{"model": "class-conditioned image flow-matching model", "dataset": "crops of objects in photos (Visual Genome)", "train_examples": 61751, "image_size": 32, "horizontal_flip": true, "conditioning": "class", "arch": "unet", "objective": "flow_matching", "cond_dim": 192, "targets": ["object"], "num_classes": 300, "cond_dropout": 0.2, "logit_normal_time": false, "norm": "groupnorm", "activation": "silu", "weight_standardization": true, "widths": [64, 128, 192], "blocks_per_level": 3, "scale_shift_norm": false, "attention": true, "upsampling": "nearest_conv", "init": "trunc_normal_002", "residual_init": "scaled_by_depth", "optimizer": "muon", "muon_scale": "original", "lr": 0.04, "momentum": 0.95, "nesterov": false, "orthogonalizer": "newton_schulz_5", "adamw_lr_other_params": 0.0012, "grad_clip": 5.0, "adaptive_grad_clip": 0.02, "steps": 8500, "batch_size": 128, "epochs": 17.6, "lr_schedule": "wsd", "decay_fraction": 0.3, "final_lr_fraction": 0.05, "warmup_steps": 250, "weight_decay": 0.005, "adamw_weight_decay_other_params": 0.05}
Rows from block 7, named by matrix and row number. Rows with one number belong to one channel. Each number is 128 + 24 x the weight over its row's rms, rounded and kept within 0 to 255. All counts start at 0.
# convs0: first 3x3 conv (model.mid.0.convs.0.weight, 192x192x3x3, standardized in use), inputs 100-119, a 3x3 kernel for each
# convs1: second 3x3 conv (model.mid.0.convs.1.weight, 192x192x3x3, standardized in use, transposed), outputs 100-119, a 3x3 kernel for each
convs0.49 [121 109  70 142 117  79 124 122  85  99 154 138  84 144 145  60  86  82 130 153 141 131 113 145 116 128 146 122 124 123 115 133 109 134 146 130 105 138 116 120 146  91 106 122 122 169 196  95 218 220 136 168 155  97 145 132 152 129 126 151 131 114 139 147 114 102 173 114 126 164 121 134 124  92 120 120 127 140 111 110 153 136 141 143 116 135 125 106 125 125 146 123 156 134 112 141 148 124 145 109 156 168 120 133 129  90 119 135 139 136 137 113  97 113 112  98 105 120 134 129 128 146 137 130 118 135 169 168 171 148 126 123 134 106 132 113 163 232  45  91 137  51 108 142 126 104 119 123 111  91 116 102 115 122 114 113 132 130 109 133 112 108 114 101 152  95 117 157 126 116 145 106 126 109 108 117 106 126  73  85]
convs1.49 [152 131 127 159 138 130 150 142 129 115 121 127 106 111 113 102 109 115  87 128 151  82 107 126  88  89 107 135 142 124 137 137 141 139 137 140 103 145 113 108 120  82 103 103 114 109 123  90 123 136 111 133 154 135 102 102 151 129  90 107 167 137 100 139  89 125 106 116 139 127 165 138 128 130 129 162 152 125 170 165 142 109 126 121 114 127 145 107 120 105 140 141 108 102 131 108 162 156  88 102 112 136  89 128 126  99 103 111 171 124 135 159 146 135 157 156 160 168 157  93 118 177 148 120 111  97  95 109 135  88 114 113 113 143 108 122 112 142 109 129 132 112 117 102 148 108 116 146 116 117 169 138 102 107 139  99  93 133 107  75 110  91 136 111 115 143 135 157 103 151 143 150 143 141 145 120 119 140 113 120]
convs0.50 [142 104 137 188 145 107 137 102 163 146 136 134 129 131 133 118 123 157 124 139 155 153 107 151 117 122 127 135 166 121 127 163 133 167 125 106 156 163 168 153 160 135 121 126 167  87 112  98 113  76 106 133 132  89 165 169 138 127 134 101 142  89 151 103 147 123 141 120 149 145 149 152 139 130 134 123 112 114 131 124 106 132 184 150 136 146 164 147 131 172 154 142 121 159 136 109 154 130 124 131 140 134 115 131 160 147 147 156 110 164 140 181 151 170 167 149 127 153 179 177 173 164 188 157 161 174 111 105 111 114  72 130 115 123 130 151 148 136 159 143 147 122 149 146 154 167 124 127 105 123 134 124 147 185 181 152 155 180 143 147 163 132 104 111 106 100 119 152 110 143 131 154 138 114 145 162 134 139 153 156]
convs1.50 [121 126 119 117 119 117 125 128 124 107 112 108 105 105 100 106 109 104 116 115 108 109 108 102 118 114 109 128 127 138 123 120 127 121 124 122 144 129 143 140 158 155 127 138 145 176 173 188 179 167 183 176 159 165 101 155 144 138 145 169 154  75 103 161 158 135 167 175 151 160 141 133 146 132 121 135 132 120 133 131 123 110 113 105  98  97 105 103 102 104 176 190 197 159 215 173  98 170 194 114  96 101 113 109 104 118 112 111 123 122 123 140 127 132 121 135 122 147 195 152  92 101  50  91 193 156 152 155 152 139 155 141 131 147 138 110 106 108 112 107 111 119 122 119 124 107 107 132 116  87 102 110  93 157 154 165 161 152 167 163 146 156 131 125 120 121  99  91  85  81  85 118 105 117 120 103  97 116  92  95]
convs0.51 [135 127  91 157 117  84 121 110  90 171 159 163 123 133 105 125 106  97 102 100 107 164 123 113 142  79  59 137 116  93 146 129 118 114 115 116 137 125 122 120 137 128 121 137 140 102 124 174 142 157 167 119 128 169 119 119 101 119 120 117 132 124 112 140 147 139 128 127 114 145 121 121 151 114 120 149 124 118 154  98 100 137 141 135 152 151 119 139  92  61 129 137 142 156 152 151 149 121 156 160 165 136 148 125 143  90 111 101 148 136 121 133 129 109 139 138 125 116 123 114 108 120 126 116 103 103 142 140 161 104 114 158 160 122 129 126 129 121 112 111 112 187 135 128 108 127 115 122 109 122 132 125 106 124 126 132 120 107 128 121 106 127 140 136 153 128 130 154 138 113 105 143 125 113 142 135  82 150 154 101]
convs1.51 [118 114 108 138 131 125 144 125 112 142 142 154 130 150 167 127 145 163 132 121 137 135 129 156 139 137 153 112 107 103 125 110  98 132 117 109 136 144 161 170 155 140 161 164 157 119 116 115 133 138 124 124 142 118 123 182 107  77 126 154  75 113 144 136  99  70 145 126  93 106 108  99 132 114  94 143 117  90 149 105 121 138 146 158 128 143 166 133 150 158 162 147 130 124 117  71 106  96 132 133 131 152 111 122 138 145 142 157 119 117  94 118 118 115 123 123 103 145 149 132 132 145 155 165 125 127 141 166 160 139 171 136 130 128 150 134 146 144 132 137 168 158 138 159 151 107 111 108  93  75 161 118  73 126 163 144 120 132 131 147 134 127 171 123 136 105 161 187 112 109 138  96  92 112 127 121 118 126 109 101]
convs0.52 [130 126 102 159 148  95 135 141 179 115 114 102 122 126 128 138 129 142 137 126 148  85 116 133 122 100 112 175 163 156 139 124 162 135 192 145 167 164 148 120 138 150 118 116 169  89  99 103 110 106 119 115 145 110 134 141 119 121 161 139 139 126 107 134 110 132 143 119 157 146 164 152 111  94 122 127 127 142 153  96 105 128 159 191 107 130 135 169 134 188 146 129 124 137 145 149 127 143 152 143 104 145 165 141 132 123 135 128 145 116 122 140 137 142 204 144 114 140 101 122 135 173 143 151 158 182 108 105 131 137 125 117 117 127 126 184 169 146 140 150 174 152 151 166 140 158 215 142 122  85 149 111 180 177 136 144 162 116 208 134 152 121 118 151 168 154 147 163 136 111 110 120 110 122 134 147 120 155 144 118]
convs1.52 [122 130 123 127 127 117 140 141 134 103 109 110 104 108 101 105 108 107 105 111 105 115 112 111 119 124 113 134 125 132 129 127 124 126 120 124 152 154 146 156 138 155 144 143 158 179 174 185 184 169 180 172 152 163 106 137 146  83 166 151 117  98 131 163 164 141 170 164 148 161 152 140 138 133 123 141 126 113 138 133 121 108 108 100  97 109 109 104  96 108 170 173 223 188 223 204 153 135 175 101 109 102  89 111 119  95 114 111 127 117 123 123 124 121 119 136 125 151 147 117 173 142 109 130 127  68 138 144 140 144 149 141 123 137 134 103 107 112 111 121 116 127 133 133 100  98  93  99 107  92  99 106  86 160 155 158 155 150 168 162 152 163 113 125 112 114 106 106 108 105 114 107 101 108 117 110 103 106  97 107]
convs0.53 [146 133  78 163 125 105 180 148 108 133 149 138 124  86 145 101  95 105 121 117 115 142 111  55 116 121  83 112  91 101 143 110 116 133 118 111 138 128 145 134 105 127 143 145 138 139 119  67 148 107  98 113  61  95 133 148 120 108 135 119 124 144 118 134 128 117 105 123 110 109 121  95 152 139 145 154 120 124 157 136 118 131 144 136 113 131 136 112 140 110 128 135 172 128 168 163  90 147 168 148 152 102 141 137 103 163 122 136 110 117 123 120 149 137 108 141 121 119 123 126 119 129 133 130 158 148 116 129 174  62 114 139  87 119 127 105 156 175  62 143 117 165 167 131 125 129  90 131 140  98 144 136 103 131 132 153 107 115 143 113 125 147 167 139 167 118  95 120 125 132 151 114 138  84 115  84  76 157 150  82]
convs1.53 [138 122 113 144 128 113 148 123 119 119 132 147 115 135 154 114 144 162 106 108 131 112 114 135 115 121 133 125 109 103 131 120 106 127 125 105 118 157 158 152 143 136 143 131 124 146 129 134 172 150 121 160 153 123  19 174  88  99 121 142  89  59 138 149 117  93 137 115 108 123 135 110 122 119  83 132 102  86 134 109 109 128 133 145 142 130 157 123 127 154 171 156 123 147  89  75 220 127 108  97 124 140 104 119 165 124 123 137 126 135 108 136 124 133 130 121 128 105 145 167 183 193 164 163 201 132 154 162 149 119 148 167 133 122 174 127 133 139 125 126 168 143 126 155 129  97  92 132 100  84 147 126  37 146 144 164 143 126 140 138 124 129 137 129 155  98 133 154 101 153 170 132  96 127 136 114 108 131 128 119]
convs0.54 [139  95 136 160 108 111 169 119 112 138 154 145 131 183 159  98 109  97 136 101 164 107  86 132 124  92  98 140 102 122 134 128 130 160 124 134 147 127 109 136 137 118 114 132 109 168  62 124 198 101  80 178  49  69 130 125 145 115 117 133 112 120 119 141 126 119 135 109 124 161 142 130 125 135 131 126 131 112 122 144 148 121 166 171 127 170 177 107 154 161  95  87 128 127 100 130 130 102 134  95 141 127 107 138 108 128 102 103 119 110  98 100  95  97 119  99  99 108 144 115 133 152 145 110 163 141 128 140 156 116 124 128 121  97 130 159 190 235 101 110 121 106 139 108 143 143  96 122 123 122 153 141 120 146 114 113 139 130 124 131 125 121 106 117 166 135 125 161 132 130 148 125  97 127 107 107 115  98  85  91]
convs1.54 [161 127 126 173 131 133 169 140 135 110 115 127 108 105 116 113 112 113  81 126 140  75 113 121  75  95  96 135 120 141 136 132 150 141 136 150 142 106 112 102 111  98 101  97 117 125 120 115 127 130 122 129 126 136 158  87 138 152  96  74  93 157  92 163 136 133 119 123 132 140 139 131 120 147 118 142 146 124 148 139 134 103 134 123 123 139 133  93 112 129 155 136 117  98 152 158 143 142 162 118 116 133  95 110 119 115  97 106 159 131 147 150 143 139 153 160 157 137 145 166 137 143 148 148 209 154 118 129 126 126 126 116 115 114 120 115 129 126 110 133 125  95 110  98 178 122 105 139 137  93 184 136 104 119 131 130 105 129 106  61 111 122 167 107 144 148 104 161 104 124 143 128 124 143 133 105 112 152  96 126]
convs0.55 [137 124 116 139 147 155 151 119 128 157 143 111 129 142 146 141 144 146 146 128 139 145 105 119  97 137 123 177 128 130 147 134 110 182 144 155 154 145 135 168 166 171 185 138 129  93  82  83  98  90 108 108 133 118 147 137 149 163 115 138 163 160 166 128 100 148 110 146 132 100 130 129 166 119 145 186 164 145 167 132 120 121 152 156 141 153 155 133 160 169 105 133 163 125 113 115 150 136 149 137 113 155 122 110 122 130  95 118 158 128 159 135 167 129 174 134 159  74 161 141 181 170 155 176 122 150 145 126 111 115 119 126 155 144 134 133 155 160 166 156 142 134 129 146 163 168 138 143 145 120 197 196 145 136 140 153 160 131 103 127 136 128 128 131 161 130 146 149  87 175 136 140 120  99 162 129 122 149 127 123]
convs1.55 [120 126 119 124 121 114 134 132 125 104 111 112 105 109 105 106 111 107 111 113 107 118 118 117 121 126 116 130 124 133 128 122 128 129 125 122 157 155 158 161 149 155 144 135 160 172 170 188 181 169 179 179 154 166 126 154 189 112 154 156 149 115 112 153 154 124 167 176 144 162 150 138 131 128 108 125 118 116 130 127 117 111 114 101 107 107 112 105 105 104 143 193 248 171 226 234 126 160 177 117 118 110 105 122 117 110 121 129 125 113 115 132 126 121 115 127 119 112 187 159 112 185  99 143 142 103 150 159 145 138 152 155 131 141 136 115 113 112 111 116 117 124 136 127 102  96  93  93 103  80 103 102  85 161 156 163 163 156 174 159 152 167 129 117 118 114 108 104 122 105 101 104  95 108 112 111  95 111  98 101]
convs0.56 [131 132  84 159 119 110 156 130 108 153 135 160  97 105 112 136 111 129 100 101  88 119 127 106 122 131  81 107 113  92 146  96 104 139 156 114 132 121 126 132 107 128 128 121 146 150 158 124 169 158 183 157 151 179 116 150 136 119 155 127 131 124 114 130 132 128 117 138 112 120 122 100 148 127 154 145 153 144 136 120 123 131 119 139 112 144  94 105 101 109 124 115 156 151 150 140 145 112 156 112 110 103 127 104 137 127 117 130 120 126 111 123 132 132 130 135 125 133 123 138 131 113 110 137 124 127 134 111 128  78 134 145 124 115 102 122 119  94  74 136  81 124 142 106 108  87 109 133  82  96 153 144 128 130 145 152 119 134 129 119 125 138 145 151 151 125 127 134  84 131 116 143 148  99 149 103 106 172 148  98]
convs1.56 [117 118 115 132 126 120 140 123 121 141 141 147 127 146 161 128 151 161 130 111 132 128 123 143 133 133 134 118 115 106 126 118 114 127 116 106 129 148 164 153 163 162 131 125 141 137 117 115 154 132 126 146 143 121  90 124 110 157  90 131  89  91 104 137 107  93 123 116 108 116 114 120 121 106  89 141 120 100 141 111 118 148 153 167 143 137 159 131 136 150 178 168 117 130  96  70 115 121 172 107 123 145 125 126 157 141 139 157 129 126 108 125 128 129 123 111 115 161 183 202 141 174 168 182 165 122 147 162 152 143 173 154 136 128 167 133 138 147 119 132 156 145 146 156 130 106  95 114  98  87 158 120  71 146 175 167 115 131 147 129 120 125 153 153 146 127 157 154 122 138 135 122  99 112 139 124 114 120 127 111]
convs0.57 [161 130  81 168 137  99 130 117  96 138 139 155 136 133 130 119  93 113 144 122  84 144 148 128 104  91  90 128 118  69 144 127  92 153 128 102 132 135 148 129 126 148 124 144 155 170 171 133 132 162  63 123 127  80 135 133 146 115 132 130 121 122 124 132 131 114 118 128 106 127 126 116 179 145 135 152 130 130 136  86 104 149 147 124 139 140 120 126 104  93 134 149 168 109 142 133 118 126 175 153 134 143 162 126 126 113 111  87 131 145 122 126 147 121 120 132 133 141 133 130 124 126 143 138 159 137  88 109 133 123 118 163 120 111 185 115 165 151 112 182 137 126 170 138 141 147  96 162 141  96 144 115  95 124 127 152 104 125 158 119 131 161 152 134 142 138 112 139 132 102 117 142 122  86 152 150  87 164 124  77]
convs1.57 [135 117 112 152 124 121 138 114 106 116 130 143 110 135 161 117 149 169 104 108 125 121 120 141 123 120 138 132 121 109 131 124 106 126 133 102 119 132 168 157 157 139 153 155 147 141 129 116 162 138 132 161 159 133  56 177 117  72 119 122  87  78 123 167 118  98 138 116 103 119 122 115 135 116  83 147 116  91 143 103 114 128 127 144 131 131 161 131 128 145 203 135 122 140  96  95 203 140 140  91 105 146  95 121 142 123 137 154 136 130 104 132 112 120 144 109 115 143 129 160 142 168 129 173 119  94 146 158 159 133 166 149 137 154 180 120 134 148 130 135 154 143 134 155 133  93 107 107  97  66 136 119  63 135 148 157 114 132 154 146 135 143 142 135 142  90 131 158  84 129 145 124 108 123 139 121 135 132 121 115]
convs0.58 [104  98 109 113 101  95 148 144 135 145 132  91 152 141 146 131 154 163 113 117 139 118 107 136 119 122 119 145 117 111 110 144 142 138 131 128 150 123 125 140 111 126 124 191 181  90  77  93 103  96 101 125 118 105 174 158 149 124 162 165 149 168 113 129 123 113 126 134 150  91 114 129 141 127 150 175 139 161 121 113 149 138 154 142 119 180 139 103 155 158 147 171 136 165 131 138 122 162 118 151 143 171 145 149 132 149 147 106 148 138 134 135 112 126 131 132 134 128 141 149 118 166 159 142 160 149 128  98 135  99  96 113 144 109 123 163 168 154 168 159 176 139 158 174 165 144 109 142 116  91 160  95 135 144 132 117 126 131 159 105 112 131 109 125 131 126 145 132 110 133 138 145 125 108 143 125 122 142 177 151]
convs1.58 [121 128 119 121 122 114 132 131 120 108 112 118 110 114 116 108 115 112 109 109 104 111 107 104 117 117 110 135 128 129 129 123 124 130 120 117 139 136 143 141 144 149 131 132 146 176 168 177 176 156 167 179 145 154 125 142 164 124  99 112 107  77  94 155 147 122 164 169 143 141 142 128 137 122 116 128 121 107 138 135 115 115 128 117  99 112 115 109 110 119 153 184 234 138 200 253  69 149 245 111 114  93 114 111 102 122 113 105 127 128 122 143 129 126 124 131 130 136 215 231 172  97 145  84 178 150 150 151 144 132 150 152 129 148 129 105 114 110 113 121 114 119 128 118 121  99  97 131 107  93 111 102  89 153 164 150 147 143 150 157 132 149 130 125 110 102 110 102  86 102  99 122 113 118 135 106  93 112  96  89]
convs0.59 [139 166 114 157 118 138 120 106 154 140 140 115 136 121 120 149 115 134 139 134 126 118 101 115 120 104 113 144 139 179 155 147 122 131 127 173 138 119 134 175 149 184 134 167 142 111  94 104 108 112  98  96 123  92 147 128 135 110 130 123 153 158 136 148 153 111 127 145 163 177 114 155 140 158 159 124 153 131 155 166 132 122 133 144 124 141 172 127 129 193 142 154 152 146 156 116 146 178 133 110 117 145 133 114 103 109 127 166 143 153 147 166 114 127 157 174 129 131 153 122 144 123 140 146 136 157 137 131 116 145 130 113  86 117 144 151 168 143 139 151 167 146 153 158 171 188 137 145 107 150 128 143 202 110 127 116 149 113 113 140 134 141 118 112 176 164 120 167 144 142 136 139 126  67 154 141 124 141 145  95]
convs1.59 [123 133 123 121 126 119 135 140 130 103 109 111 104 104 102 104 109 105 111 109 105 120 117 112 126 126 118 134 126 132 125 126 123 121 123 121 153 154 152 149 140 146 142 135 156 171 178 180 183 174 181 177 162 164  90 123 110 110 135 178 138 112 134 155 160 137 172 181 160 173 157 139 139 134 119 137 138 124 145 139 120 106 108 100 102 103 115  96  97 109 167 149 208 198 196 228 150 143 198 102 115 105 100 123 111  94 117 118 123 116 121 128 129 122 115 128 124 144 173 129  63 120 112  74  88  99 142 136 134 146 156 152 129 142 136 107 108 115 109 118 118 122 132 127 105 101  91 111 112  83 108 103  91 152 158 157 156 147 170 161 155 162 112 114 113 113 103 109 115 108 118 108 102 115 111 115 109 102  93 103]
convs0.60 [159  96 103 129 138 177 123 154 101 124 119 124 100 148 157 125 123 124 109 123 109 142 121 106 126 138 106 145 123  97 184 132 125 164 143 135 127 155 151 125 101 116 119 130 139 115 100  83 135  99  87 168 158 117 158 141 129 159 131 158 135 108 154 163 103 153 167 127 178 158 138 154 121  79 151 191 105 121 159 133 151 149 113 108 146 123 152 122 137 112  84 134 149 100 150 128  93 124 130 165 120 129 112 137 141 148 174 150 134 173 138 124 138 113 129 128 145 129 136 174 156 108 119  85 133 146 128 113 139 104 100 110 146 117 116 133 142 170 167 120 124  94 116 157 148 135 114 133 151 147 138 146 135 128  98 105 148 112 110 111 102 108 124 117 118 106 141 136 120 118 149 116 155 107 123 152  86 171 127 133]
convs1.60 [134 127 124 133 120 125 128 129 121 117 123 120 114 117 123 108 112 117 113 120 112  99 106 105 105 102 109 134 128 131 119 125 129 118 129 123 119 122 141 132 163 149  86 121 129 172 169 166 164 153 157 163 150 154  85 117 153 176 139 169 141 160 131 157 137 118 158 153 146 142 118 108 145 135 110 146 138 120 137 121 129 114 125 126 102 111 117 106 108 123 155 208 175 156 171 187 119 170 244 119 118 110 112  98 101 125 110  97 131 137 123 144 137 126 127 136 127 120 132 117 109 115  74 145 229 151 143 152 139 133 148 135 128 123 136 113 121 116 108 107 109 122 121 118 132 108  96 138 115 106 117 118 103 142 147 144 136 144 135 141 123 132 140 144 119 124 124 123  76  63  81 136 139 137 141 116 114 124  97 111]
convs0.61 [ 95 130 145 109 116 126 136 128 129  95 126 116 100  98 138 125 114 103 108 115 166 157 120 131 143 117 135 110 113 128 133 114 122 128 146 140 127 127 124 126 122 119 130 127 127 113 120 135 144  68 118 234 137 147 115 113 116 105 114 104 110 103 117 127  95  99 125 101 124 128 113 117  95  90 119 106 117 110 136 113 140 121 149 124 152 119 109 182 153 138 120 138 142 123 119 109 113 118  91 121  99 115 105 120 119 106  81 112 157  91 109 141  77 103 129  75  89 129 154 105 128 138 101 164 152 147 142 157 142 109 114 163 165 164 109 151 143 145 127 140 127  93 106  83 124  91  93 100 112 107 100 113 133 117 121 105 114 121 122 121 120 116 123 120 126 138 132 123 142 127 146 102 107 113 117  84  93 117 127 133]
convs1.61 [166 136 139 158 136 133 156 147 150 115 107 119 119 107 119 119 113 117  84 117 139  87  99  99  98  93  96 149 140 140 140 143 138 148 140 146 124  99  69 120 110  94 109 126 137 139 123 108 125 129 126 145 136 148 125 113 144 119 110 147  51 149 152 168 154 143 143 117 144 145 125 132 126 149 139 159 132 136 154 148 156 123 117 136 113 115 109 106 106 101  93 116 106  79 131 130 110  86  83 101 100 130 126 118 107 126 119 113 159 135 151 168 144 136 156 157 148 190 115  60 128 134 187 180 151 144 109 111 120  82 118 125 120 118 133 110 124 140 109 120 124  80  96  88 163 147 126 148 151 144 166 159 158 108 126 105  98 125 108  80 117 138 134 113 129 121 105 113  84 114 110 175 126 139 160 123 117 122 113 120]
convs0.62 [119  98 112 117 112 131 141 129 113 148 123 118 102 127 116 131 138 139 114 148 133 131  96 115  88 107 140 173 171 123 134 108 137 155 125 124 162 190 132 149 176 165 179 126 162 110  91  85 103  97  96 126 140 124 174 123 178 100  88 150 131 104  94 140 127 162  99 127  98 135 151 138 152 132 144 152 130 116 153 124 153 138 154 167 118 116 184 139 148 179 125 152 119  97 115 107 136 150 141 149 125 116 132 151 141 134 122 151 176 142 140 123 149 111 181 152 122 109 165 188 134 146 155  81 150 178 153 105 115 100 116  92 109 104  97 141 154 171 175 133 169 170 183 165 129 141 135 107 147 117 175 123 127 115 149 197 102 137 126 123 101 162 143 133 163 120 133 134 154 145 160 102 156 110 122 150 131 146 177 127]
convs1.62 [119 132 120 122 124 117 139 142 131 106 111 114 108 109 107 108 116 109 107 112 106 117 118 113 121 123 118 135 125 129 133 119 124 128 122 117 149 163 152 150 150 155 153 134 159 171 167 177 181 170 171 179 150 159 123  69 149  87 120 172 101  92 116 152 152 133 163 172 149 160 152 139 127 133 114 131 123 121 137 133 121 103 112 105 100 105 117 106 104 107 150 185 236 180 171 216 157 155 160  99 109 101  96 115 115 104 110 118 127 113 122 126 120 122 111 133 130 161 148 139  82 165 145  79 187 128 146 141 135 147 144 137 129 145 137 110 110 116 112 117 123 126 129 134 104 101  88 116 110  84 104 104 104 158 158 155 154 150 160 162 146 160 110 123 117 133 111 102 128 106 113 102  99 107 112  99 102 105 110 105]
convs0.63 [124 114 113 119  99 130 121 119 129  91 111  97 136 154 108  62  80  61 156 145 140 112  42  85 125  61  85 110 116 129 146 129 144 140 120 140 122 119 127 132 103 134  86 136 117 167  66 120 230  65 113 192 131 104 134 116 126 123 129 119 124 141 116 148  94 108 149 110 109 148 142 120 123 105  79 142 111 114 120 123 101 134 136 131 130 176 109 152 116  99 101 134 132 103 141 135 119 133 139 122 133 129 123 136 106 101 114 110 155  90 126 132 105 115 133 131 135 139 144 126 150 167 127 156 142 134  81 124 134 170 168 110 125 116  93 147 209 173 129 125  74 121  78  94 109 120 113 119 118  82 101 122  99 129 132 113 146 127 129 134 115 128 121 138 143 104 117 150 133 123 125 123 149  92 126  96 110  96  77 150]
convs1.63 [162 132 129 171 130 143 165 143 141 113 111 124 112 110 120 106 107 115  95 129 141  86 107 108  72  86  91 140 121 133 141 131 141 143 130 151 148 128 132 129 124  85 107 126  97 130 137 116 136 132 135 142 144 152 101  87 119 141  80  70  93  50 127 164 137 122 137 111 127 153 118 145 111 137 122 144 169 134 137 161 157 108 116 119 105 124 145  90 114 108 131 110  76  68 136 127 118 159 161 103 104 118 107  99 111 110 107 106 152 128 133 144 141 126 162 149 142 187 122  76 154 110  83 144 132 113 102 114 111 102 128 106 108 107 109 105 125 122 102 123 124  96 101  97 147 128 103 157 136 108 176 175 110 122 136 130  97 130 136  79 102  93 141  98 135 146 102 149  90  95 153 149 123 155 126 117 127 152 118 123]
convs0.64 [164 182 128  97 116  70 181 138 112 134 157 128 134 129 146 119 119 143  97 113 122 122 117 137 126  97 133 142 176 165 146 149 154 149 131 146 136 154 127 175 128  91 174 170 165  81  80  89 130 107  91 106 106 106 119 135 156 177 158 138 174 127 168 124 110 193 132 139 121  95 119 107 142 111 140 140 128 160 164 147 103 172 176 172 136 145 155 141 149 177 136 163 112 130 127 145 128 135 136 137 102 140  98  75 113 144 143  99 134 146 137 170 168 150 172 176 140 160 148 168 168 199 161 155 203 167 141 111  98 121  95 136 149 144 135 142 160 157 136 158 138 150 130 150 175 172 112 140 132 139 165 193 197 131  99 137 123 135 164 177 159 177 120 135 153 127 157 143 132 126 146 112 133 111 134 159 113 171 128 142]
convs1.64 [123 128 119 126 125 118 134 137 132 106 111 108 103 108 101 104 105 104 112 112 108 106 111 103 123 121 111 134 129 133 127 124 128 125 122 126 145 149 154 156 161 158 142 149 158 181 174 187 186 172 182 177 159 174  56 127 170  92 170 145 136  97  79 167 168 141 189 179 157 167 145 141 141 134 118 144 139 121 145 132 122 107 110 104  93  93  98  99  95 100 134 172 204 141 194 203  82 126 174 108 115 108 112 119 116 117 126 121 127 117 111 136 128 125 122 126 127  73  91 133  77  67  97  64 117 107 144 157 140 140 158 148 129 126 141 108 106 110 104 117 110 120 130 116 111 103  91 116 109  90 106 104  91 156 155 160 155 157 168 163 155 167 133 129 119 115 112 108  87  85  98 112 103 104 119 111  99 113 107 104]
convs0.65 [170 133 144 134 151 142 133 137 131 150 142 102 144 137 111 128 134 144 110 139 135 133 126 130 131 129 107 145 136 135 124 111 171 146 123 177 160 156 109 135 158 152 156  94 134  89  75  88  97 100 104  93 120 115 153 134 146 170 147 161 117 163 135 123 107 109 122 150 119 135 116 161 159  77 130 127 157 133 121 147 123 153 114 130 130 135 116 109 113 149 169 103  78 145 158 133 146 129  94 133 134 138 139 122 135 133 122  99 135 143 120 143 143 138 215  92 143 171 171 186 192 187 142 162 175 127 143 107 136 101 122 117 143 129 128 152 202 123 149 135 168 140 143 149 131 147 163 101 149 147 152 180 138  78 124 142  78 116  98 133 166 121 150 156 140  86 134 170 104 138 155 112 143  73 148 160 149 132 135 125]
convs1.65 [121 130 121 121 122 119 134 134 127 103 110 114 107 108 103 102 109 102 113 112 111 113 110 107 119 119 112 130 126 135 127 126 128 119 127 130 137 145 141 156 162 156 132 134 141 177 181 184 180 168 177 178 160 173  93  42 167 106 142 172 100  35 128 161 157 136 181 168 148 161 144 130 139 128 123 146 126 116 141 133 119 111 114 112  99 100 102 104 103 107 127 147 207 168 184 200 117 163 167 113 112 110 112 112 106 109 120 118 130 118 123 134 127 126 125 128 125 174 167 120  37  73  37  79 148  32 145 146 145 144 159 145 122 141 133 109 106 110 112 120 111 117 127 117 109 104  94 117 115  85 108 102  86 151 162 158 156 144 163 161 147 157 120 128 120 112 107 104  86  83  83 120 116 114 112 101  93 101  86  96]
convs0.66 [136 109 104 144 125 126 124 132 132 184 151 168 121  92 117 145 147 135 123 117  81 133 151 116 178 163  52 126  99  81 111 131  88 108 114 110 112 117 118 110 109 105  95 120 142 201 122 158 146  61 188 169 117 174 135 134 128 139 131 109 151 132 124 125 147 142 103 140 110 116 124 111 134 111 118  94 115 112 126 118  83 155 132 126 148 113 142 142 126 107 114 115 138  93 135 189  99 134 145 153 163 121 128 121 126 100 124 134 114 113 102 117  98 133 115 116 149 117 143 117 129 131 134  94 126 135 137 119 144 114  83 115 124 109 136 124 145 153 125  88 114 161 118 115 134 124  97 150 135 107 145 145 112 135 132 148 122 123 137 126 118 133 165 161 171 118 118 143 152 115 134 147 134 101 134 125  92 120 147 122]
convs1.66 [107 100  97 118 110 105 133 119 107 149 151 150 143 154 161 144 158 171 145 121 139 144 131 146 142 143 150 113 105 106 119 109 109 110 114 104 130 146 133 157 140 135 148 153 144  98 110 137 103 127 130 107 139 110 184 168 138 137 118 130 116 150 135 125 111  83 113 113 122  73 127 109 116 105  85 128 125 112 121 120 119 159 145 164 157 142 158 147 151 162 174 136 142 135 128 125  78  85 211 147 143 126 129 133 137 151 155 161 105 114 109 119 115 124 108 100 101 131 203 107 145 123 125 151 173 164 150 145 160 143 158 134 150 146 170 136 139 147 138 129 160 161 152 158 116  94  96  94  80  97 129 113  87 139 163 162 142 138 144 146 152 135 155 155 170 142 171 187 125 128 167  85  93 116 109 120 113 129 108 120]
convs0.67 [144 110 117 133  97  89 128  84 104 143 137 177 130 146 129 113  85 122 151 139 165 110  92 149 101  95 110 138 131 130 152 134 153 137 114 140 135 134 138 131 119 123 128  99 118 138 103 108 192 113 143 177  81 128 134 127 125 117 131 121 114 107 116 118 105 107 136 112 123 139 123 129 103 116 112 102  87 136 106 102  97 130 133 119 135 131 129 115 114 123 143 134 126 126 125 148 105 123 114 159 140 142 127  98 125  94  81 138 154 107 117 129 113  89 114 102  93 105 130 106 136 162 131 130 139 119 171  91 129 186 146 120 137  96  95 148 160 176 107  90  79 100  90  89 125 119 110 125  88  74 120 116 111 127 114 119 128 128 125 127 123 117 112 117 121 109 130 138 110 124 149 146 105 134 152 139 136 119 122 114]
convs1.67 [169 142 139 169 141 149 159 136 141 120 119 123 123 110 119 109 109 126 107 130 148  81 102 112  87  89  92 145 127 140 148 144 147 148 148 144 132 121 108 121 120  90 104 122 132 134 135  93 144 142 111 145 139 139 144 136 124 141  70 100 143 118 120 167 120 125 137 130 125 141 134 146 134 148 128 148 171 139 160 150 157 111 120 121 123 127 135  96 110 107 127  86 129 114 142  97 158 155 143 103 101 136 102 118 131 119 104  89 152 117 142 145 147 162 145 168 143 155 149  68 117 137  87 111 209 176  91 109 105  94 116 113  92  91 111 117 122 126 108 122 123  96 105  96 148 132 124 141 126 120 141 152 130 127 132 103  91 119 108  87 104 100 135  99 128 156 122 134 104 138 159 163 137 153 146 129 136 143 107 135]